A small self-supervised image encoder, trained from scratch.
Training: adamw at rate 0.0017, 11800 steps.
Rows from expert 45 of block 5, named by matrix and row number. Rows with one number belong to one neuron. Each number is 200 + 40 x the weight over the matrix's rms, rounded and kept within 0 to 999. All counts start at 0.
# up: expert up (model.blocks.5.mlp.up, 64x32x128), inputs 64-127
# down: expert down (model.blocks.5.mlp.down, 64x128x32, transposed), outputs 64-127
up.0,200,189,200,200,156,197,170,213,214,236,248,267,200,216,227,202,138,200,238,171,217,200,173,200,144,208,121,123,136,200,216,187,206,200,153,200,200,159,203,200,234,278,302,200,193,195,231,264,236,237,145,190,122,235,200,200,200,194,200,244,245,200,200,200
up.1,200,200,239,170,200,200,194,155,200,160,172,158,246,200,200,200,167,259,179,200,215,169,140,264,200,200,188,286,185,144,200,200,186,247,208,220,200,277,200,213,217,228,188,125,200,235,200,216,200,222,222,177,240,200,169,107,200,200,222,200,185,128,205,146
up.2,286,178,113,262,200,200,260,200,200,200,135,133,283,231,188,200,156,118,200,207,200,210,239,69,265,200,247,200,173,232,200,200,200,212,200,130,206,211,200,200,191,150,150,204,200,319,186,188,202,199,268,200,229,200,164,200,200,200,218,145,200,161,259,186
up.3,200,275,200,181,241,160,199,188,200,176,200,211,200,228,151,169,200,213,153,200,200,136,200,205,220,200,154,183,200,200,200,200,181,92,237,227,136,211,167,146,200,276,200,200,200,200,200,200,212,245,200,212,229,200,200,213,200,245,170,200,163,184,200,227
up.4,195,212,196,171,230,200,243,242,200,200,200,122,171,200,226,200,130,200,203,239,196,207,217,165,244,200,223,273,210,257,179,200,148,248,125,161,230,200,213,188,201,224,200,204,256,186,200,139,119,164,209,200,200,129,173,200,200,200,200,200,282,181,173,200
up.5,326,315,234,184,263,200,158,163,203,200,200,200,134,123,81,189,212,186,200,200,189,245,186,200,253,228,200,309,262,226,215,249,224,264,100,245,200,200,229,293,233,306,236,290,96,172,193,200,168,153,168,251,168,200,200,211,161,205,200,167,200,258,160,209
up.6,179,99,174,133,200,177,200,213,74,200,200,200,202,200,200,104,200,268,200,200,148,236,224,205,230,146,200,200,205,172,200,225,238,232,211,247,234,267,200,200,231,205,272,237,224,172,229,172,262,205,200,249,200,170,221,139,200,233,202,208,126,214,253,200
up.7,200,275,200,253,232,230,200,234,238,219,200,193,157,126,208,200,236,224,156,193,280,200,238,158,200,257,216,200,205,171,222,145,273,239,200,205,220,200,250,221,203,200,153,213,174,178,259,200,184,221,200,200,200,200,178,164,200,200,210,247,200,249,127,191
up.8,102,200,131,200,201,200,159,200,200,179,200,290,201,219,200,200,200,200,200,243,200,197,60,200,147,275,200,91,214,128,200,57,162,189,195,202,198,176,218,170,242,278,200,239,175,212,200,201,200,285,172,224,206,200,231,200,200,263,231,200,123,200,143,200
up.9,289,159,200,200,200,157,245,260,200,164,143,146,211,200,200,200,186,242,147,170,257,124,197,197,225,159,219,211,219,324,253,253,157,296,241,200,116,222,149,142,139,178,115,236,200,162,130,187,200,190,200,193,230,200,195,209,154,179,156,200,200,167,246,129
up.10,79,174,175,181,200,230,200,197,155,186,230,200,184,176,211,200,200,200,217,228,244,196,200,262,197,211,200,132,190,129,208,134,200,200,200,200,249,200,273,177,217,179,200,200,189,200,157,169,169,222,200,200,176,243,200,200,200,207,200,204,104,200,203,257
up.11,219,200,218,200,195,243,113,200,200,145,207,150,200,231,216,252,200,159,212,129,202,200,200,293,200,133,218,200,238,261,251,269,193,204,215,146,200,171,200,200,186,208,136,136,200,147,200,123,164,145,248,134,200,228,237,223,163,217,200,237,266,200,227,200
up.12,226,189,200,200,200,200,189,240,35,200,286,332,154,194,164,167,202,159,204,213,200,200,229,291,200,195,203,224,193,200,200,192,205,217,200,214,200,200,188,156,227,133,223,206,200,161,239,200,184,254,238,200,200,181,170,234,200,243,204,172,200,247,117,200
up.13,196,209,315,220,253,156,200,190,182,135,200,213,229,159,216,200,210,185,167,239,200,200,200,200,200,200,207,269,167,131,158,189,251,237,204,194,166,200,200,247,165,200,200,200,200,268,158,200,200,138,202,165,197,189,194,200,200,170,200,190,200,213,208,200
up.14,200,223,200,200,200,257,225,162,200,150,200,198,195,200,211,225,158,153,287,200,200,200,210,200,147,199,200,200,200,237,217,226,139,201,136,200,200,200,192,244,270,152,139,245,210,214,151,191,254,201,130,200,215,234,200,196,258,265,191,163,133,266,142,203
up.15,165,185,127,228,200,239,200,234,207,274,226,200,151,145,294,178,275,189,149,158,200,179,254,178,200,201,193,119,268,200,144,200,220,208,192,218,151,200,169,298,230,200,204,214,216,146,200,200,163,244,154,200,265,267,200,230,233,200,147,155,176,241,200,197
up.16,139,152,200,256,200,223,259,200,200,200,192,182,200,165,232,200,244,200,157,124,200,234,200,237,193,200,145,244,200,185,200,211,257,159,228,184,200,122,264,229,200,148,261,205,202,224,200,200,261,188,251,147,183,200,157,99,200,200,233,241,252,148,200,126
up.17,200,146,200,222,221,200,253,177,242,265,130,200,245,78,216,192,200,200,200,329,200,204,85,187,269,200,134,312,200,222,206,200,200,199,218,221,221,245,205,200,254,228,294,200,161,157,260,162,157,135,254,144,198,99,199,180,238,200,212,200,217,200,295,285
up.18,149,200,221,117,200,247,200,200,200,240,200,165,160,190,232,211,188,200,204,326,139,227,175,117,200,200,276,178,200,264,242,204,107,200,200,200,247,200,219,144,228,201,228,190,96,200,203,152,237,171,200,174,208,269,232,171,241,161,263,200,200,185,164,200
up.19,119,200,200,200,260,189,217,200,200,244,200,164,196,175,211,199,200,159,172,210,200,254,200,200,159,200,242,200,200,166,252,200,200,200,143,187,126,170,200,188,189,200,200,200,132,172,200,195,194,226,200,185,200,241,173,200,279,235,200,234,240,101,200,178
up.20,211,170,219,227,129,200,258,200,214,168,257,211,196,128,200,200,240,227,136,200,200,89,195,240,189,169,175,130,190,195,200,200,200,200,200,226,259,200,209,200,166,252,287,136,200,249,200,202,200,113,110,147,238,200,225,159,274,200,200,260,200,201,200,170
up.21,200,132,198,200,154,255,230,76,168,185,131,142,142,225,238,200,197,158,240,175,200,194,166,163,236,111,213,206,144,361,200,200,170,239,200,146,186,263,200,292,186,161,260,217,152,246,200,156,242,209,200,200,200,206,163,178,212,235,227,172,225,242,200,200
up.22,200,208,236,269,200,200,110,200,200,297,255,200,156,162,299,125,207,200,85,157,160,184,200,210,233,254,341,280,167,232,238,189,200,200,200,200,160,243,281,200,200,217,164,260,107,200,222,231,200,200,200,115,200,138,231,200,285,182,183,229,200,200,235,211
up.23,200,254,200,168,277,174,177,147,200,200,200,200,200,161,200,203,200,284,157,200,267,205,200,200,232,277,176,149,200,170,188,157,226,194,210,150,200,132,225,200,213,200,200,235,182,213,178,234,202,200,149,200,200,280,148,194,196,204,200,227,167,200,166,200
up.24,227,218,167,167,278,220,220,129,275,316,170,275,200,187,161,263,214,229,246,186,211,163,200,175,206,200,216,140,179,204,200,200,195,200,264,249,230,168,200,200,160,247,220,200,114,168,170,199,147,200,177,176,162,179,200,211,186,200,200,199,200,228,280,293
up.25,198,200,200,190,263,200,200,200,202,200,200,128,183,200,192,200,200,200,236,200,200,213,259,270,196,212,256,134,180,167,200,156,183,179,188,200,215,209,249,200,200,217,200,230,163,182,178,215,160,261,198,178,200,213,200,168,200,112,233,221,230,200,200,229
up.26,282,125,200,200,200,200,250,222,200,206,156,55,271,291,274,200,213,158,200,144,214,156,277,200,200,106,205,243,200,301,269,335,139,298,200,160,172,264,200,301,120,161,251,200,272,200,290,161,217,136,261,174,275,200,221,199,164,230,263,200,257,159,252,168
up.27,200,100,200,200,204,170,200,200,183,200,193,159,253,211,218,200,200,120,175,67,200,252,200,209,224,181,200,200,187,200,174,200,200,219,200,223,202,182,175,162,255,200,232,200,165,229,200,200,228,152,221,235,196,91,210,200,204,199,175,185,200,162,200,179
up.28,159,200,236,200,200,181,234,147,200,259,174,251,223,165,159,198,200,208,200,240,160,227,228,166,193,243,185,199,191,165,139,200,232,282,200,242,223,250,196,235,196,200,158,200,200,200,246,206,191,242,200,152,160,287,221,200,275,200,200,203,216,221,254,249
up.29,200,200,200,243,204,206,137,240,200,200,236,200,200,228,200,256,262,287,200,309,247,200,202,306,200,200,97,125,232,122,200,128,173,140,149,215,227,190,198,200,200,284,184,200,200,258,200,224,200,200,200,200,142,116,200,200,200,200,228,180,167,232,168,233
up.30,239,171,291,200,148,187,219,236,273,183,286,202,260,189,200,251,200,191,164,200,151,255,163,258,248,212,288,144,200,158,200,176,192,200,241,168,259,260,212,368,155,193,200,200,200,211,265,267,200,200,265,139,226,200,180,259,200,136,130,175,157,250,208,190
up.31,85,200,254,238,200,153,94,175,221,157,241,282,236,254,88,176,146,200,200,240,182,200,163,200,132,318,137,200,205,109,222,161,200,202,158,228,200,198,200,183,174,269,200,262,200,150,131,312,204,200,144,200,123,178,299,259,200,235,164,205,232,200,200,200
down.0,200,138,200,121,200,165,244,256,186,200,146,239,137,200,200,163,200,200,168,163,182,181,259,232,157,200,182,183,176,235,256,181,200,200,219,149,193,192,238,200,213,170,200,241,225,169,192,215,233,155,217,106,187,200,200,258,215,168,200,135,231,198,299,204
down.1,226,154,200,200,192,170,200,268,200,200,200,200,149,212,200,221,175,200,193,190,166,137,200,200,200,157,262,198,160,188,283,195,277,211,179,167,200,102,255,221,200,128,182,256,156,243,200,200,153,138,154,194,281,200,200,200,182,125,200,200,192,200,212,123
down.2,150,229,186,200,200,227,177,173,200,77,238,217,207,200,198,200,184,258,227,200,193,200,186,277,189,200,267,255,289,132,200,200,179,200,167,242,163,200,188,211,110,195,277,277,200,178,162,258,182,215,200,211,200,248,181,196,200,200,223,231,244,235,146,200
down.3,200,200,229,200,186,129,200,150,155,119,200,200,153,247,258,194,163,173,200,202,195,220,163,177,164,200,219,64,187,210,201,211,234,172,200,127,200,263,257,175,200,222,221,200,266,154,200,252,200,200,231,200,207,211,200,200,200,200,204,169,210,200,177,200
down.4,194,195,152,213,157,206,200,264,224,175,250,208,200,222,148,200,200,211,205,274,161,200,200,228,200,219,240,165,200,283,200,222,200,148,172,157,229,200,200,200,201,126,200,215,166,160,179,174,200,322,200,249,200,282,211,282,210,200,156,239,147,268,171,200
down.5,200,194,200,300,215,206,224,200,231,182,152,165,222,200,135,121,52,200,200,152,200,200,90,200,136,221,228,200,120,219,248,216,167,156,258,235,193,234,262,227,200,200,200,162,227,225,223,184,200,200,200,238,191,193,135,167,149,238,279,200,196,61,156,200
down.6,63,177,275,141,132,200,154,277,155,200,200,200,200,279,200,200,200,246,235,200,190,200,213,200,200,250,259,200,200,196,238,201,200,200,206,191,211,189,200,197,200,163,200,285,183,214,268,172,171,200,190,200,200,282,158,74,200,200,126,200,228,156,200,112
down.7,202,240,253,210,200,200,275,200,148,200,141,211,248,217,248,200,198,279,200,176,200,200,200,202,200,225,270,160,140,200,217,221,200,231,183,200,261,200,186,123,120,268,200,200,188,202,200,234,213,283,253,170,200,200,200,200,191,209,200,215,200,200,200,141
down.8,140,182,248,192,209,181,200,191,200,185,204,135,237,168,297,200,200,200,200,139,200,151,260,124,200,189,244,200,186,200,200,130,200,215,274,243,207,200,190,200,140,210,260,62,200,252,318,150,178,200,165,121,270,200,245,214,183,232,200,229,166,194,179,200
down.9,200,200,246,209,243,244,100,203,188,216,297,252,164,230,163,195,200,200,124,244,182,136,162,155,200,185,133,65,295,66,200,229,192,198,171,224,200,172,159,210,241,200,200,200,200,152,248,200,200,218,216,197,194,200,168,164,200,123,200,166,200,200,123,152
down.10,194,200,282,200,219,117,140,258,200,193,214,174,200,192,254,251,113,194,200,200,140,135,273,145,217,121,255,136,200,259,250,107,180,221,281,160,223,217,230,200,263,190,175,219,168,223,182,238,231,238,219,155,207,163,235,200,185,195,145,200,136,154,172,203
down.11,237,137,200,200,159,255,200,139,232,200,235,174,178,163,200,200,234,199,218,254,159,200,154,200,242,247,216,242,253,133,200,184,145,251,88,156,200,169,176,200,309,232,260,297,191,200,203,194,200,235,209,200,107,200,253,176,253,200,200,219,193,144,111,256
down.12,235,221,273,240,241,221,216,223,175,244,96,241,251,200,247,193,152,268,231,160,233,200,200,179,236,233,171,244,176,282,253,255,155,200,172,273,171,200,132,164,200,200,275,200,200,177,143,188,167,187,200,225,111,200,284,225,232,131,200,200,221,126,289,200
down.13,210,200,200,225,180,334,198,139,290,160,189,210,200,192,200,200,200,200,209,210,157,200,184,212,241,215,189,220,167,199,170,174,127,146,257,200,200,200,154,200,179,177,206,294,126,200,200,200,191,173,128,200,143,207,233,200,208,240,200,145,200,247,263,200
down.14,200,219,164,142,215,200,217,220,235,200,200,118,236,200,268,200,145,233,200,206,172,132,191,183,200,181,200,200,239,142,200,166,267,214,200,200,218,197,255,151,261,183,200,205,276,200,184,226,148,219,281,178,233,200,200,200,169,200,244,230,237,181,200,152
down.15,232,200,200,170,108,200,162,225,252,170,200,165,170,200,200,106,206,264,200,182,231,89,232,223,190,200,200,249,200,200,145,200,233,200,274,265,200,200,206,233,200,149,200,218,191,260,133,179,153,265,200,253,200,235,139,200,189,200,200,274,135,179,227,172
down.16,166,200,200,219,218,267,230,200,218,215,252,182,198,169,197,200,200,200,200,157,137,214,200,200,173,211,225,162,187,200,200,232,200,240,244,260,200,184,211,233,234,177,200,200,200,114,179,177,198,200,192,162,159,186,199,142,184,178,257,200,200,116,212,200
down.17,172,156,200,237,196,154,178,236,281,200,159,200,261,241,249,217,163,119,321,200,200,289,238,305,244,202,100,200,137,255,204,273,208,174,200,200,145,246,200,198,200,200,285,200,212,194,200,158,200,200,200,200,139,188,229,229,190,200,200,195,200,199,159,233
down.18,118,193,200,268,200,181,176,282,197,239,226,203,200,223,184,165,238,292,229,265,190,225,148,205,173,171,148,200,200,236,221,200,263,200,241,200,226,184,144,200,126,223,200,198,176,223,152,121,249,160,168,200,200,261,200,269,177,234,124,156,218,168,255,128
down.19,200,215,200,231,238,200,107,200,200,204,211,179,200,221,121,209,242,200,200,260,191,217,195,214,200,230,145,278,244,290,167,200,202,244,200,200,183,196,169,309,304,172,306,200,203,150,140,166,209,200,241,175,214,200,200,200,164,200,175,245,200,209,229,200
down.20,183,182,271,138,121,245,200,282,200,137,181,271,154,208,139,218,175,200,248,129,263,246,207,266,174,105,200,175,157,185,260,235,167,200,200,100,200,283,276,257,272,241,200,200,189,212,200,200,240,200,238,182,229,115,258,236,214,156,235,160,200,200,200,204
down.21,200,200,164,200,200,207,164,200,200,215,144,246,124,200,88,200,200,200,200,176,211,200,200,280,200,204,114,225,241,241,200,159,232,223,242,191,278,235,200,256,235,200,284,200,48,200,143,199,150,200,179,153,185,257,200,263,200,225,211,249,208,169,222,136
down.22,200,135,200,273,200,166,145,115,200,200,172,197,239,240,151,149,189,207,209,178,202,271,259,177,200,228,127,192,123,284,200,200,235,211,151,275,200,200,207,239,149,189,135,200,105,256,188,200,200,200,133,200,200,200,265,200,265,200,296,144,212,204,204,265
down.23,100,232,239,272,217,200,212,218,200,205,201,167,167,160,244,200,176,200,134,285,111,229,287,144,312,200,209,172,200,212,268,200,200,200,200,302,142,178,131,200,167,142,182,200,240,200,248,177,182,220,298,205,239,180,200,254,171,147,176,212,170,169,236,205
down.24,150,221,216,150,200,200,265,200,200,102,224,181,200,215,254,200,220,216,264,200,198,219,156,276,265,200,228,200,180,246,187,270,251,200,200,142,200,231,200,200,75,285,150,200,200,139,227,145,200,200,217,200,203,234,162,182,207,235,223,214,226,200,178,200
down.25,200,267,238,225,256,187,164,200,137,239,205,222,200,218,252,196,200,200,129,200,200,163,240,222,230,200,246,174,283,200,245,261,126,162,191,181,151,160,241,200,200,300,200,200,144,175,239,200,200,200,189,221,102,200,200,200,200,136,219,152,193,162,125,236
down.26,241,238,177,200,233,215,72,102,193,149,178,200,200,179,146,155,301,235,200,222,200,200,158,200,200,215,200,200,269,147,131,200,227,266,102,216,146,156,175,148,200,236,139,200,81,216,112,200,161,209,132,200,200,219,200,163,200,200,256,200,249,256,131,200
down.27,175,211,214,200,185,286,246,200,233,200,251,200,120,200,218,200,167,200,254,251,200,200,149,214,207,193,278,200,258,200,245,208,200,200,259,201,245,162,261,228,200,219,200,200,162,206,188,200,193,201,128,137,225,169,208,157,148,200,242,191,160,200,200,200
down.28,237,254,169,262,235,215,225,200,209,200,200,163,233,213,150,241,157,204,261,193,200,185,242,223,200,182,241,165,158,343,117,200,230,196,249,200,316,200,233,195,200,140,200,129,159,188,158,189,240,213,191,233,200,200,221,193,223,320,273,205,185,200,142,161
down.29,174,238,227,200,209,175,200,239,285,228,235,154,207,200,297,200,164,200,200,92,180,208,248,106,149,143,299,125,200,205,200,193,200,200,244,200,280,169,153,242,151,200,151,139,182,231,200,200,200,167,261,202,164,200,259,199,243,200,205,200,164,131,203,171
down.30,200,130,129,242,200,189,200,270,200,107,174,195,200,97,264,200,200,285,225,238,133,258,215,200,200,233,212,200,200,200,200,200,145,137,108,177,200,200,160,226,327,244,152,189,200,236,200,208,200,252,222,200,200,200,192,200,200,265,192,181,200,223,162,200
down.31,142,200,219,200,283,180,296,248,232,130,200,142,200,162,344,242,106,164,258,176,200,153,200,151,172,170,243,200,103,219,264,200,199,200,245,265,200,215,206,264,148,121,200,107,206,200,234,200,200,173,206,186,139,193,238,200,221,281,150,195,223,99,259,273