{
  "dataset": "stained colorectal tissue patches (NCT-CRC-HE-100K)",
  "image_size": 32,
  "translate": 0.06,
  "color_jitter": 0.4,
  "arch": "vit",
  "moe": "soft",
  "num_experts": 64,
  "moe_every": 2,
  "beta1": 0.85,
  "weight_decay": 0.1
}
Rows from block 5 of a small self-supervised image encoder, named by matrix and row number. Rows with one number within an expert belong to one neuron, the router's apart. Each number is 500 + 25 x the weight over its row's rms, rounded and kept within 0 to 999. All counts start at 0. Numbers have three digits each.
Before each expert's rows are labels from the 100 images, of 14976, where the router gives the expert most weight on average: "responds to" is what is common among them. Only what is clearly more common there than usual is listed. The data: stained colorectal tissue patches (NCT-CRC-HE-100K). In brackets: how many of the 100, against the usual share in percent.
# router: slot weights (model.blocks.5.mlp.router.weight, 64x128), inputs 64-127
# up: expert up (model.blocks.5.mlp.up, 64x32x128), inputs 64-127
# down: expert down (model.blocks.5.mlp.down, 64x128x32, transposed), outputs 64-127

# expert 60
responds to: tissue: debris (49 vs 11.2)
router.60:455501526522481472485506440529543515520517471517469447482481480480508473506484493496506487505517532497500531512497522478481529501506493492509514523559475507442463483530509534503505489532471547
up.0:500503511504498442508541495509513562481520466488424533473500481500500500504465542500500500504531532531539489501478481480500517509528472500530500469501506499500528500500530409513525500490500498
down.0:500507500540503500503500500525473552447471478532500500506505520518509444426500469500500500457526510500457512532507495471499500555512554500500500506500494500500461500515478500554500530511552516
up.1:536500488482500500500499522552545521482519467500431497500498449473476500500470500472500500500500500494503519500500488500500496500535500507504518526500500500419500525479500450540500534551500466
down.1:442509467562500500503510477532501500538499502500451508500490529500536500500500464542492500500480518500496526437535500484497500530503500526519462500500521520479500515503532500500510456536534554
up.2:520468533504500500500454500502533489500500485500560517480523464500450511500545500500519519480475500473476535502500510531489459500494525500513515500557462500534527557498526500477511473539540500
down.2:514509492489500500500489482487500517448541491495422500528500538477557497474533500500500507500469500560500500466500573481514500515453488521500500507500508500462506500510494500524500479519500518
up.3:506500504469512525470540512515441485430500500448500530526492451508483500474470500485476468542512500472491500522500486534532530544492493477510500500500503500500494497500510500500558496454522486
down.3:509492504500525527487459500542459500521486501542530493500479497484510533500500448500499510500502500467500504552464501500475491514500516500500500522485503530500483535510533486489500519524502498
up.4:487500526500513546490500492489528485569493480470500524502490537512500502484496572448535443499500557543500551500500500523505484500493500500500509500500543500507520500544556500500500533485448483
down.4:470573469500500552561462500516519500524489550553500500500476500500500502479500485561506504474520474478515500500468505500540549519478500486500507500500533504483499467500450461500528466500498500
up.5:471488477538531454525524500500518460488507500475559485500484500500533486500459561459466500509500510514500489500489519493482479500517500510523509557489500500497468517500500485480515522476500558
down.5:500480500516475527500539525490500500544545473520548530517500517496500477534500526537531516551548492517500477505521518448493476500500544541500500500507500500500479539544532552508467523525475503
up.6:497521526508500500481500541500454511517454490500551486478512484500500541509506470495483500500500500469522471495504477498517500531522500491500500487516468535461480521512518512483524490519493518
down.6:527487471527500500500469467517550492530500506500466471500542557500500496500534511519500500500482461518474500478500500511472523450470500472500500481471500539500464500464500468542523511500524478
up.7:506520461496500500500500500483493476500506497508500500500477514538539479500475522491511500502531537470551415500500444462500477478519517504515542508473528513516471465427447507460499511488450500
down.7:500500500514576481442444463457512529500491466511500500496500492473513522510523500464500485500479476510478500460457513479538500500555484536500500524500500486486452476500500463500488473479544508
up.8:486485452500482474510458475550469488538500521487481491495507451451479524500500478500500475565500528500423427491504546492492459472475475464500498500553530463540480500543512513484500498500479535
down.8:500455504483500473500494500522500535445519500514529480486460500500500487523523513480500516528524527486500500511493492517488491468500414557558499462422487504520535500500510500523500453491500482
up.9:490521531500500507492517500472466505513557532500500500449500500545498500500485475505500500486486500493551500505466500485492500465529476500487518447474448500488479545478507556451477510466500483
down.9:556486502455499504565502516518445526478500516469500473500453519483531451508525508500461500500500484527500500464520526500477480501474496507500500518530500462427544510500522500518500512533536535

# expert 28
responds to: tissue: normal colon mucosa (62 vs 8.7); tissue: mucus (33 vs 9)
router.28:478444484504501479489483527495487512463494452465546506510502481520535491505524507537503513467534521522516511469476499544515486495520517469471464487526499515499487499492507489499492522507475498
up.0:534500479500500503496475514500480442563549511479480500473500500510502470500455515488504500486538529452504439492509567498500488443538500519490459521488500467490500519538494481516506501500500500
down.0:521487480479526514506495484500500487500488503499500529539500474535500468482411439484500500456489496500536500500525500500543509500473534504500500544477477500500518500515535460517500451469543513
up.1:552500462541524506491476500506490522542500500516568473491494500535531497500480495470486506450542533540500500463502559532553500500500500500466474480499500456492520504547500500500500535500500508
down.1:477500500500536437500449509503508500525500511526500553486543487518546500567500500500502471500512532500505443522483464500523500507539538537500462556500478578524534494497483500500508429456500513
up.2:500497500538490470521473481502471498500476513488521523500503500466465472523522492488472529483500500500500476512500550500466456532513434500500472536535476516501558500557483518463434500484568502
down.2:448543503500470500485548479501500500500475500548500528500492472500512492529473471500472500530500541453433492507482500451536500500501455500500509502506500500547516500530475439491500518500500510
up.3:500500465530514500489500461514500527500522472500507495500515497460552517500503495508535468500492500513501500452510500559529500525532470477500500500517503456525447517449523484485524472550480519
down.3:503500500482492470450481533487488535500500557500486529500464488505500500478564510523500509500485497500474481521490518500532500500528500500500528539514500500462440549463475522488500515551500542
up.4:543458500500500496534504500476458459487500477447455555537508475500502508473485483500514499494569515500500500525521500496531500518500500500554500526500510520526500519472449479500534436531502526
down.4:497518544472482559512518528520500504502514502544500483551534500445550461465440500470484500477508477525500523466486504500500471499500467511500468500500500500500507478532497503500507536476517500
up.5:542511511500497495500526500511469453534500500486530500502460500506506494500503500500494486500532513500500495510477487469551500500487508473487542500540572536502501555497500479464476509467562500
down.5:500500529500454489454498500532500452510458458500500501500494500490514457500463500497550493500500509500527451500448499466522484518473501500512574500500500484524439500479500500476501536500541471
up.6:500500505496500489459439500491500483500580520500476500572500500534523476526500500500514509536468487500500469500481478500500465484508543550544538519476486500504500481507500520519475548500500500
down.6:478500533500490500539500485457527503501500500483501512467449504488584500500484500512500517446531517535500532500554479485500541500551500500559500509535523512521501529500524505500474513444555500
up.7:500500547483435500543491487517466473523500500564433490546514521495500470500500469502500500555510500482520500500465500500500496500515488500500476492507507500500492456500493495490497535516500493
down.7:500500531498533522475500491507517436571500479550497486470491500528500500500468421491500522496500500539479463500500479500498502470506500517502438500500539479500487431588500521478525513500529482
up.8:500500510500514500500500500498500451506538555429482500500484490501511524491500447524467523482490467500500500500500550526506438508465526500490535491500496481534557500516482500526525513500481527
down.8:500513501500527500542552500500536451471533500468485500525500500509502461534501500473529500500499532535515511482434478505485500500500543500535505482520540492493519500523500500511500525549539500
up.9:500454483503483500500512566452500523480497475472500505495501493500516526499499542518501469494513500545500544479505517509500516482506498495446505502546483484471500500500536497513500529500502557
down.9:446500500443582478498472529500514535478496519482485515500448482500495523503548483500491492500502480436449510474526500432528528473527468486471500500500465531499500492500501500454511498528464476

# expert 63
responds to: tissue: lymphocytes (52 vs 11.2)
router.63:524542506512515461487499495516489535462464468439493505474533470495525489555515536554489525486542493512508544482500497477462539496508503496456487507532474453484481543519510516452525494473483494
up.0:513517491487494500503500500562543483500478508508500479500500500495544459535500459500483539500464498551500510500482562505514473524473500508534500531514493448500500506504518477547466500462502500
down.0:494528500457532460500447455460475500500527496500482500500533500512458500473500429533482500525557509529500506533487500500482475500500466506500506485499558478500500500503429513514500480509553527
up.1:502467500482493500500502453474503526517521500556500500500513488535479500459545500443541500499537470487500474510496474524500449482500500463513541488481486531479498512500500521501470527500505500
down.1:457486493500459500488473521517544500508437482487540513500500463494466503467527478500500590507500507500500497500549471460500500500516500495481469500504500475533520500522501501535500500500498500
up.2:500509503509500500472545482495512492548500516491486500507501439525490472500500516528483474544523516500500491490539497471449500570500472543481482487472500446497500500500509500481517495500542485
down.2:533500500477553457533500500495525500500514490500500502506500518500500501500518500521500554523500509528500500440532476476519500550500492502495500514519480550486515501460435499489534500447463457
up.3:500481487528514507500496513500500515540537472500500500472554490502527476500447500500510500572507500500520466500494500500500500500500500500489455510450494510458500500477474500520469500500500472
down.3:481500500533469468558486521531500524536479542523500510500496526480459493500534448518530520524488500509500500547500497466489469424500500548485499500483500523494476557501461528471537500457500473
up.4:500504499557500520440500498500500513500500512500484472547500471500498552494466500500524520500500514443500500512440490539528500500500500502540553500500446500512493547500533550497543509487475538
down.4:527478489484500537488524500495463500501502538500500515469453481520500500460465428517562486530508461500500455500532515480500528474499500473488500456501471494491527481500507486550542494500497542
up.5:519538518504500522500497500483500428500513505516532490444470499500513492551495500449456462496477515507500516484522484500528444500488433503474522509500443519473541527483500475461533463497490515
down.5:504500500500500539536500520482500502477438473527506479464500495488466500461483381500515528534527500508535498469500524465491500500481486500500500477500500497538500518538470495543522502477513500
up.6:535482511481541517453500500518534520460469530471489500520500461500483500500500537537512541510569519500500542500480467480488500488563500500500516500471494500483500503500475488485559513492500471
down.6:444493536481549455500500471472539500530510488514537525547533523552542500549457479500520500470424495543463500534492485500511498490507500500489517550522432499527457500500525483509460500497500456
up.7:500523557459513500498500490529448523466507528519500502476500497509519500510500526500521500448509522555500500487519500504481515507542500518472500525480523505529492471500500500500500535463480466
down.7:474500492451499470535500467434469500500479514500545482525500499508544488546486500500540519500497504520437492509491500463556463536505500514500509485521455461505500500525500464452505523500500500
up.8:467491473481497500536540483457500498524547500500509529509492500503511500458500495500534447546535481486500457500500432500500500489500497488522500500500544530536529485498500459500486454509487481
down.8:527500473496527500521469489500531548461461500540470500481544525533496470534538472500472555481489500515500471500504541510514538483500480500494500486497500478516500500504503515463500482519533522
up.9:476536545483500500494498533536483500538500500549500442467528500500508498512455540499506564500500503501485500519500503445500474488500474500481460495514487464502510539487500500479506500500516500
down.9:500501500500476490521491477500500500546542483473512508529489501485500532500465500500560471521471500500500500500502560500500483547500500500500569475537525545504528533500516500575508491479532543

# expert 8
responds to: tissue: smooth muscle (81 vs 13.4)
router.8:516502500530513491483505508517482504508496532514493465522492511482544498517478522515526532508473517496473495526432488473501541442519514505528499507462472441459496488509511509470510506525463474
up.12:472528541491500517509544500497495464486500534500524508470480500521462522485476521504534530516510502526492515466500500519564522542500500536509497514550499526500490499500520494500500500479497469
down.12:446506462495515520559518500500468511500525500500500468500516461500512495503500459529497500541501500520500509500500517500479495500531458492500528496500498491471536523548526521500507500500500500
up.13:500500467500502547500474490453467428517556541508500500487452500487491500500500522528495500496530500456500438487502480500506500500500499507517500500509500500541499469481452484481482508488500500
down.13:503495500517468534482500488509507537457482474523491503454556513490533494453500473482563488432500501500529500508500500518500494472500512479500494468500493500465500481486519500492537492440483532
up.14:500500475500493497500532469464473454535538500490511503513500511491482500458458506500503555500509500490507448500500522500526463521500500500523546488475500485474524500528464500500432529517500500
down.14:500500484522489516468494497510566515500489515520539478500500468500500527529550500438530536500472481472469481509500500500539561445500523500500500520511500473477500550500542456500501477500467460
up.15:547467448490500477487500500484489436532536572500527500476466552511510514449474448471487558527500500471500470500467500500524500519511525564511519500502472500517501506500449481485488475500527500
down.15:500500497481490522433500479505473500462500501500469469435511442512541500472545546464531516500482500533542500522469457500500496502448500534540500457481500482470509492547536500524474489480422544
up.16:522522500483477510519500489500500458487516500506506500533539500500436537522458498500500525500537468526500497538517492485476500523518500500506473480500501471525500510500444495514550538463424500
down.16:500474500535515500519500494499475500492500500508485500463500500513500462527498500532525500500493485512590514439471494539470500510500531488473514500522541533496496466500561462567500510500495494
up.17:528500488500486553500500500500513500500477472503496449500535518480500499500547486500512526514525500500502483486442509533500530528478506447525516500500500493524469485550500500500553543479480489
down.17:502486500500517500468463457482500486516524514486513500533490502450500509500507527484512504511465500500439445500501500500506520443543500491500567500481550478522518568482500471501555472475481513
up.18:503469464500468474491500468500465500532541503500500565420535500482472512466471504513506487500475515509479500513509483456500500500502481551476500521500451500526495501473505525512526504492522567
down.18:508514500467473523490500500486500520514480523539500523500500490500524497467530480527542500517500462494515500479500520510500500517483547467500503500516500500489496448531500489526495500474500581
up.19:577493513450500473500496503480497478500461495500516526497500500500528450500468482474501511469453500516497500500500484517506521519500479500478500485475500503532517500500500516491455489459480506
down.19:517493488486521518481500500485461500500524497500500504437480490500502464507454472474504500500533497500500510514500534495543463552500495515530518500500535511562500486500484434500510559486529529
up.20:500481500473511500452474500500482540461476434500538500500550500481452500537529504500500500547492560500500500492442500503500524451514500500536500490529473541527503506481500500475491455510516524
down.20:536500488500500500460556520500449485510513507500455496569473512500509500482470528507517500500474567502507515513539519492461499532500491500510500543500470500500500500489506500457500447504532471
up.21:471500503512473512521453519500476494551457452500509500500460515487500532500466514528500500500492546476454500530507529512506513474500500463461500500488500507464500511500500457441500541486478469
down.21:500500500500500476547516481473514517499500511500500451494542500512500490510496469486538488528434500500495500500437513533500500492430504484503500515528521500477488471500464490500500516500495471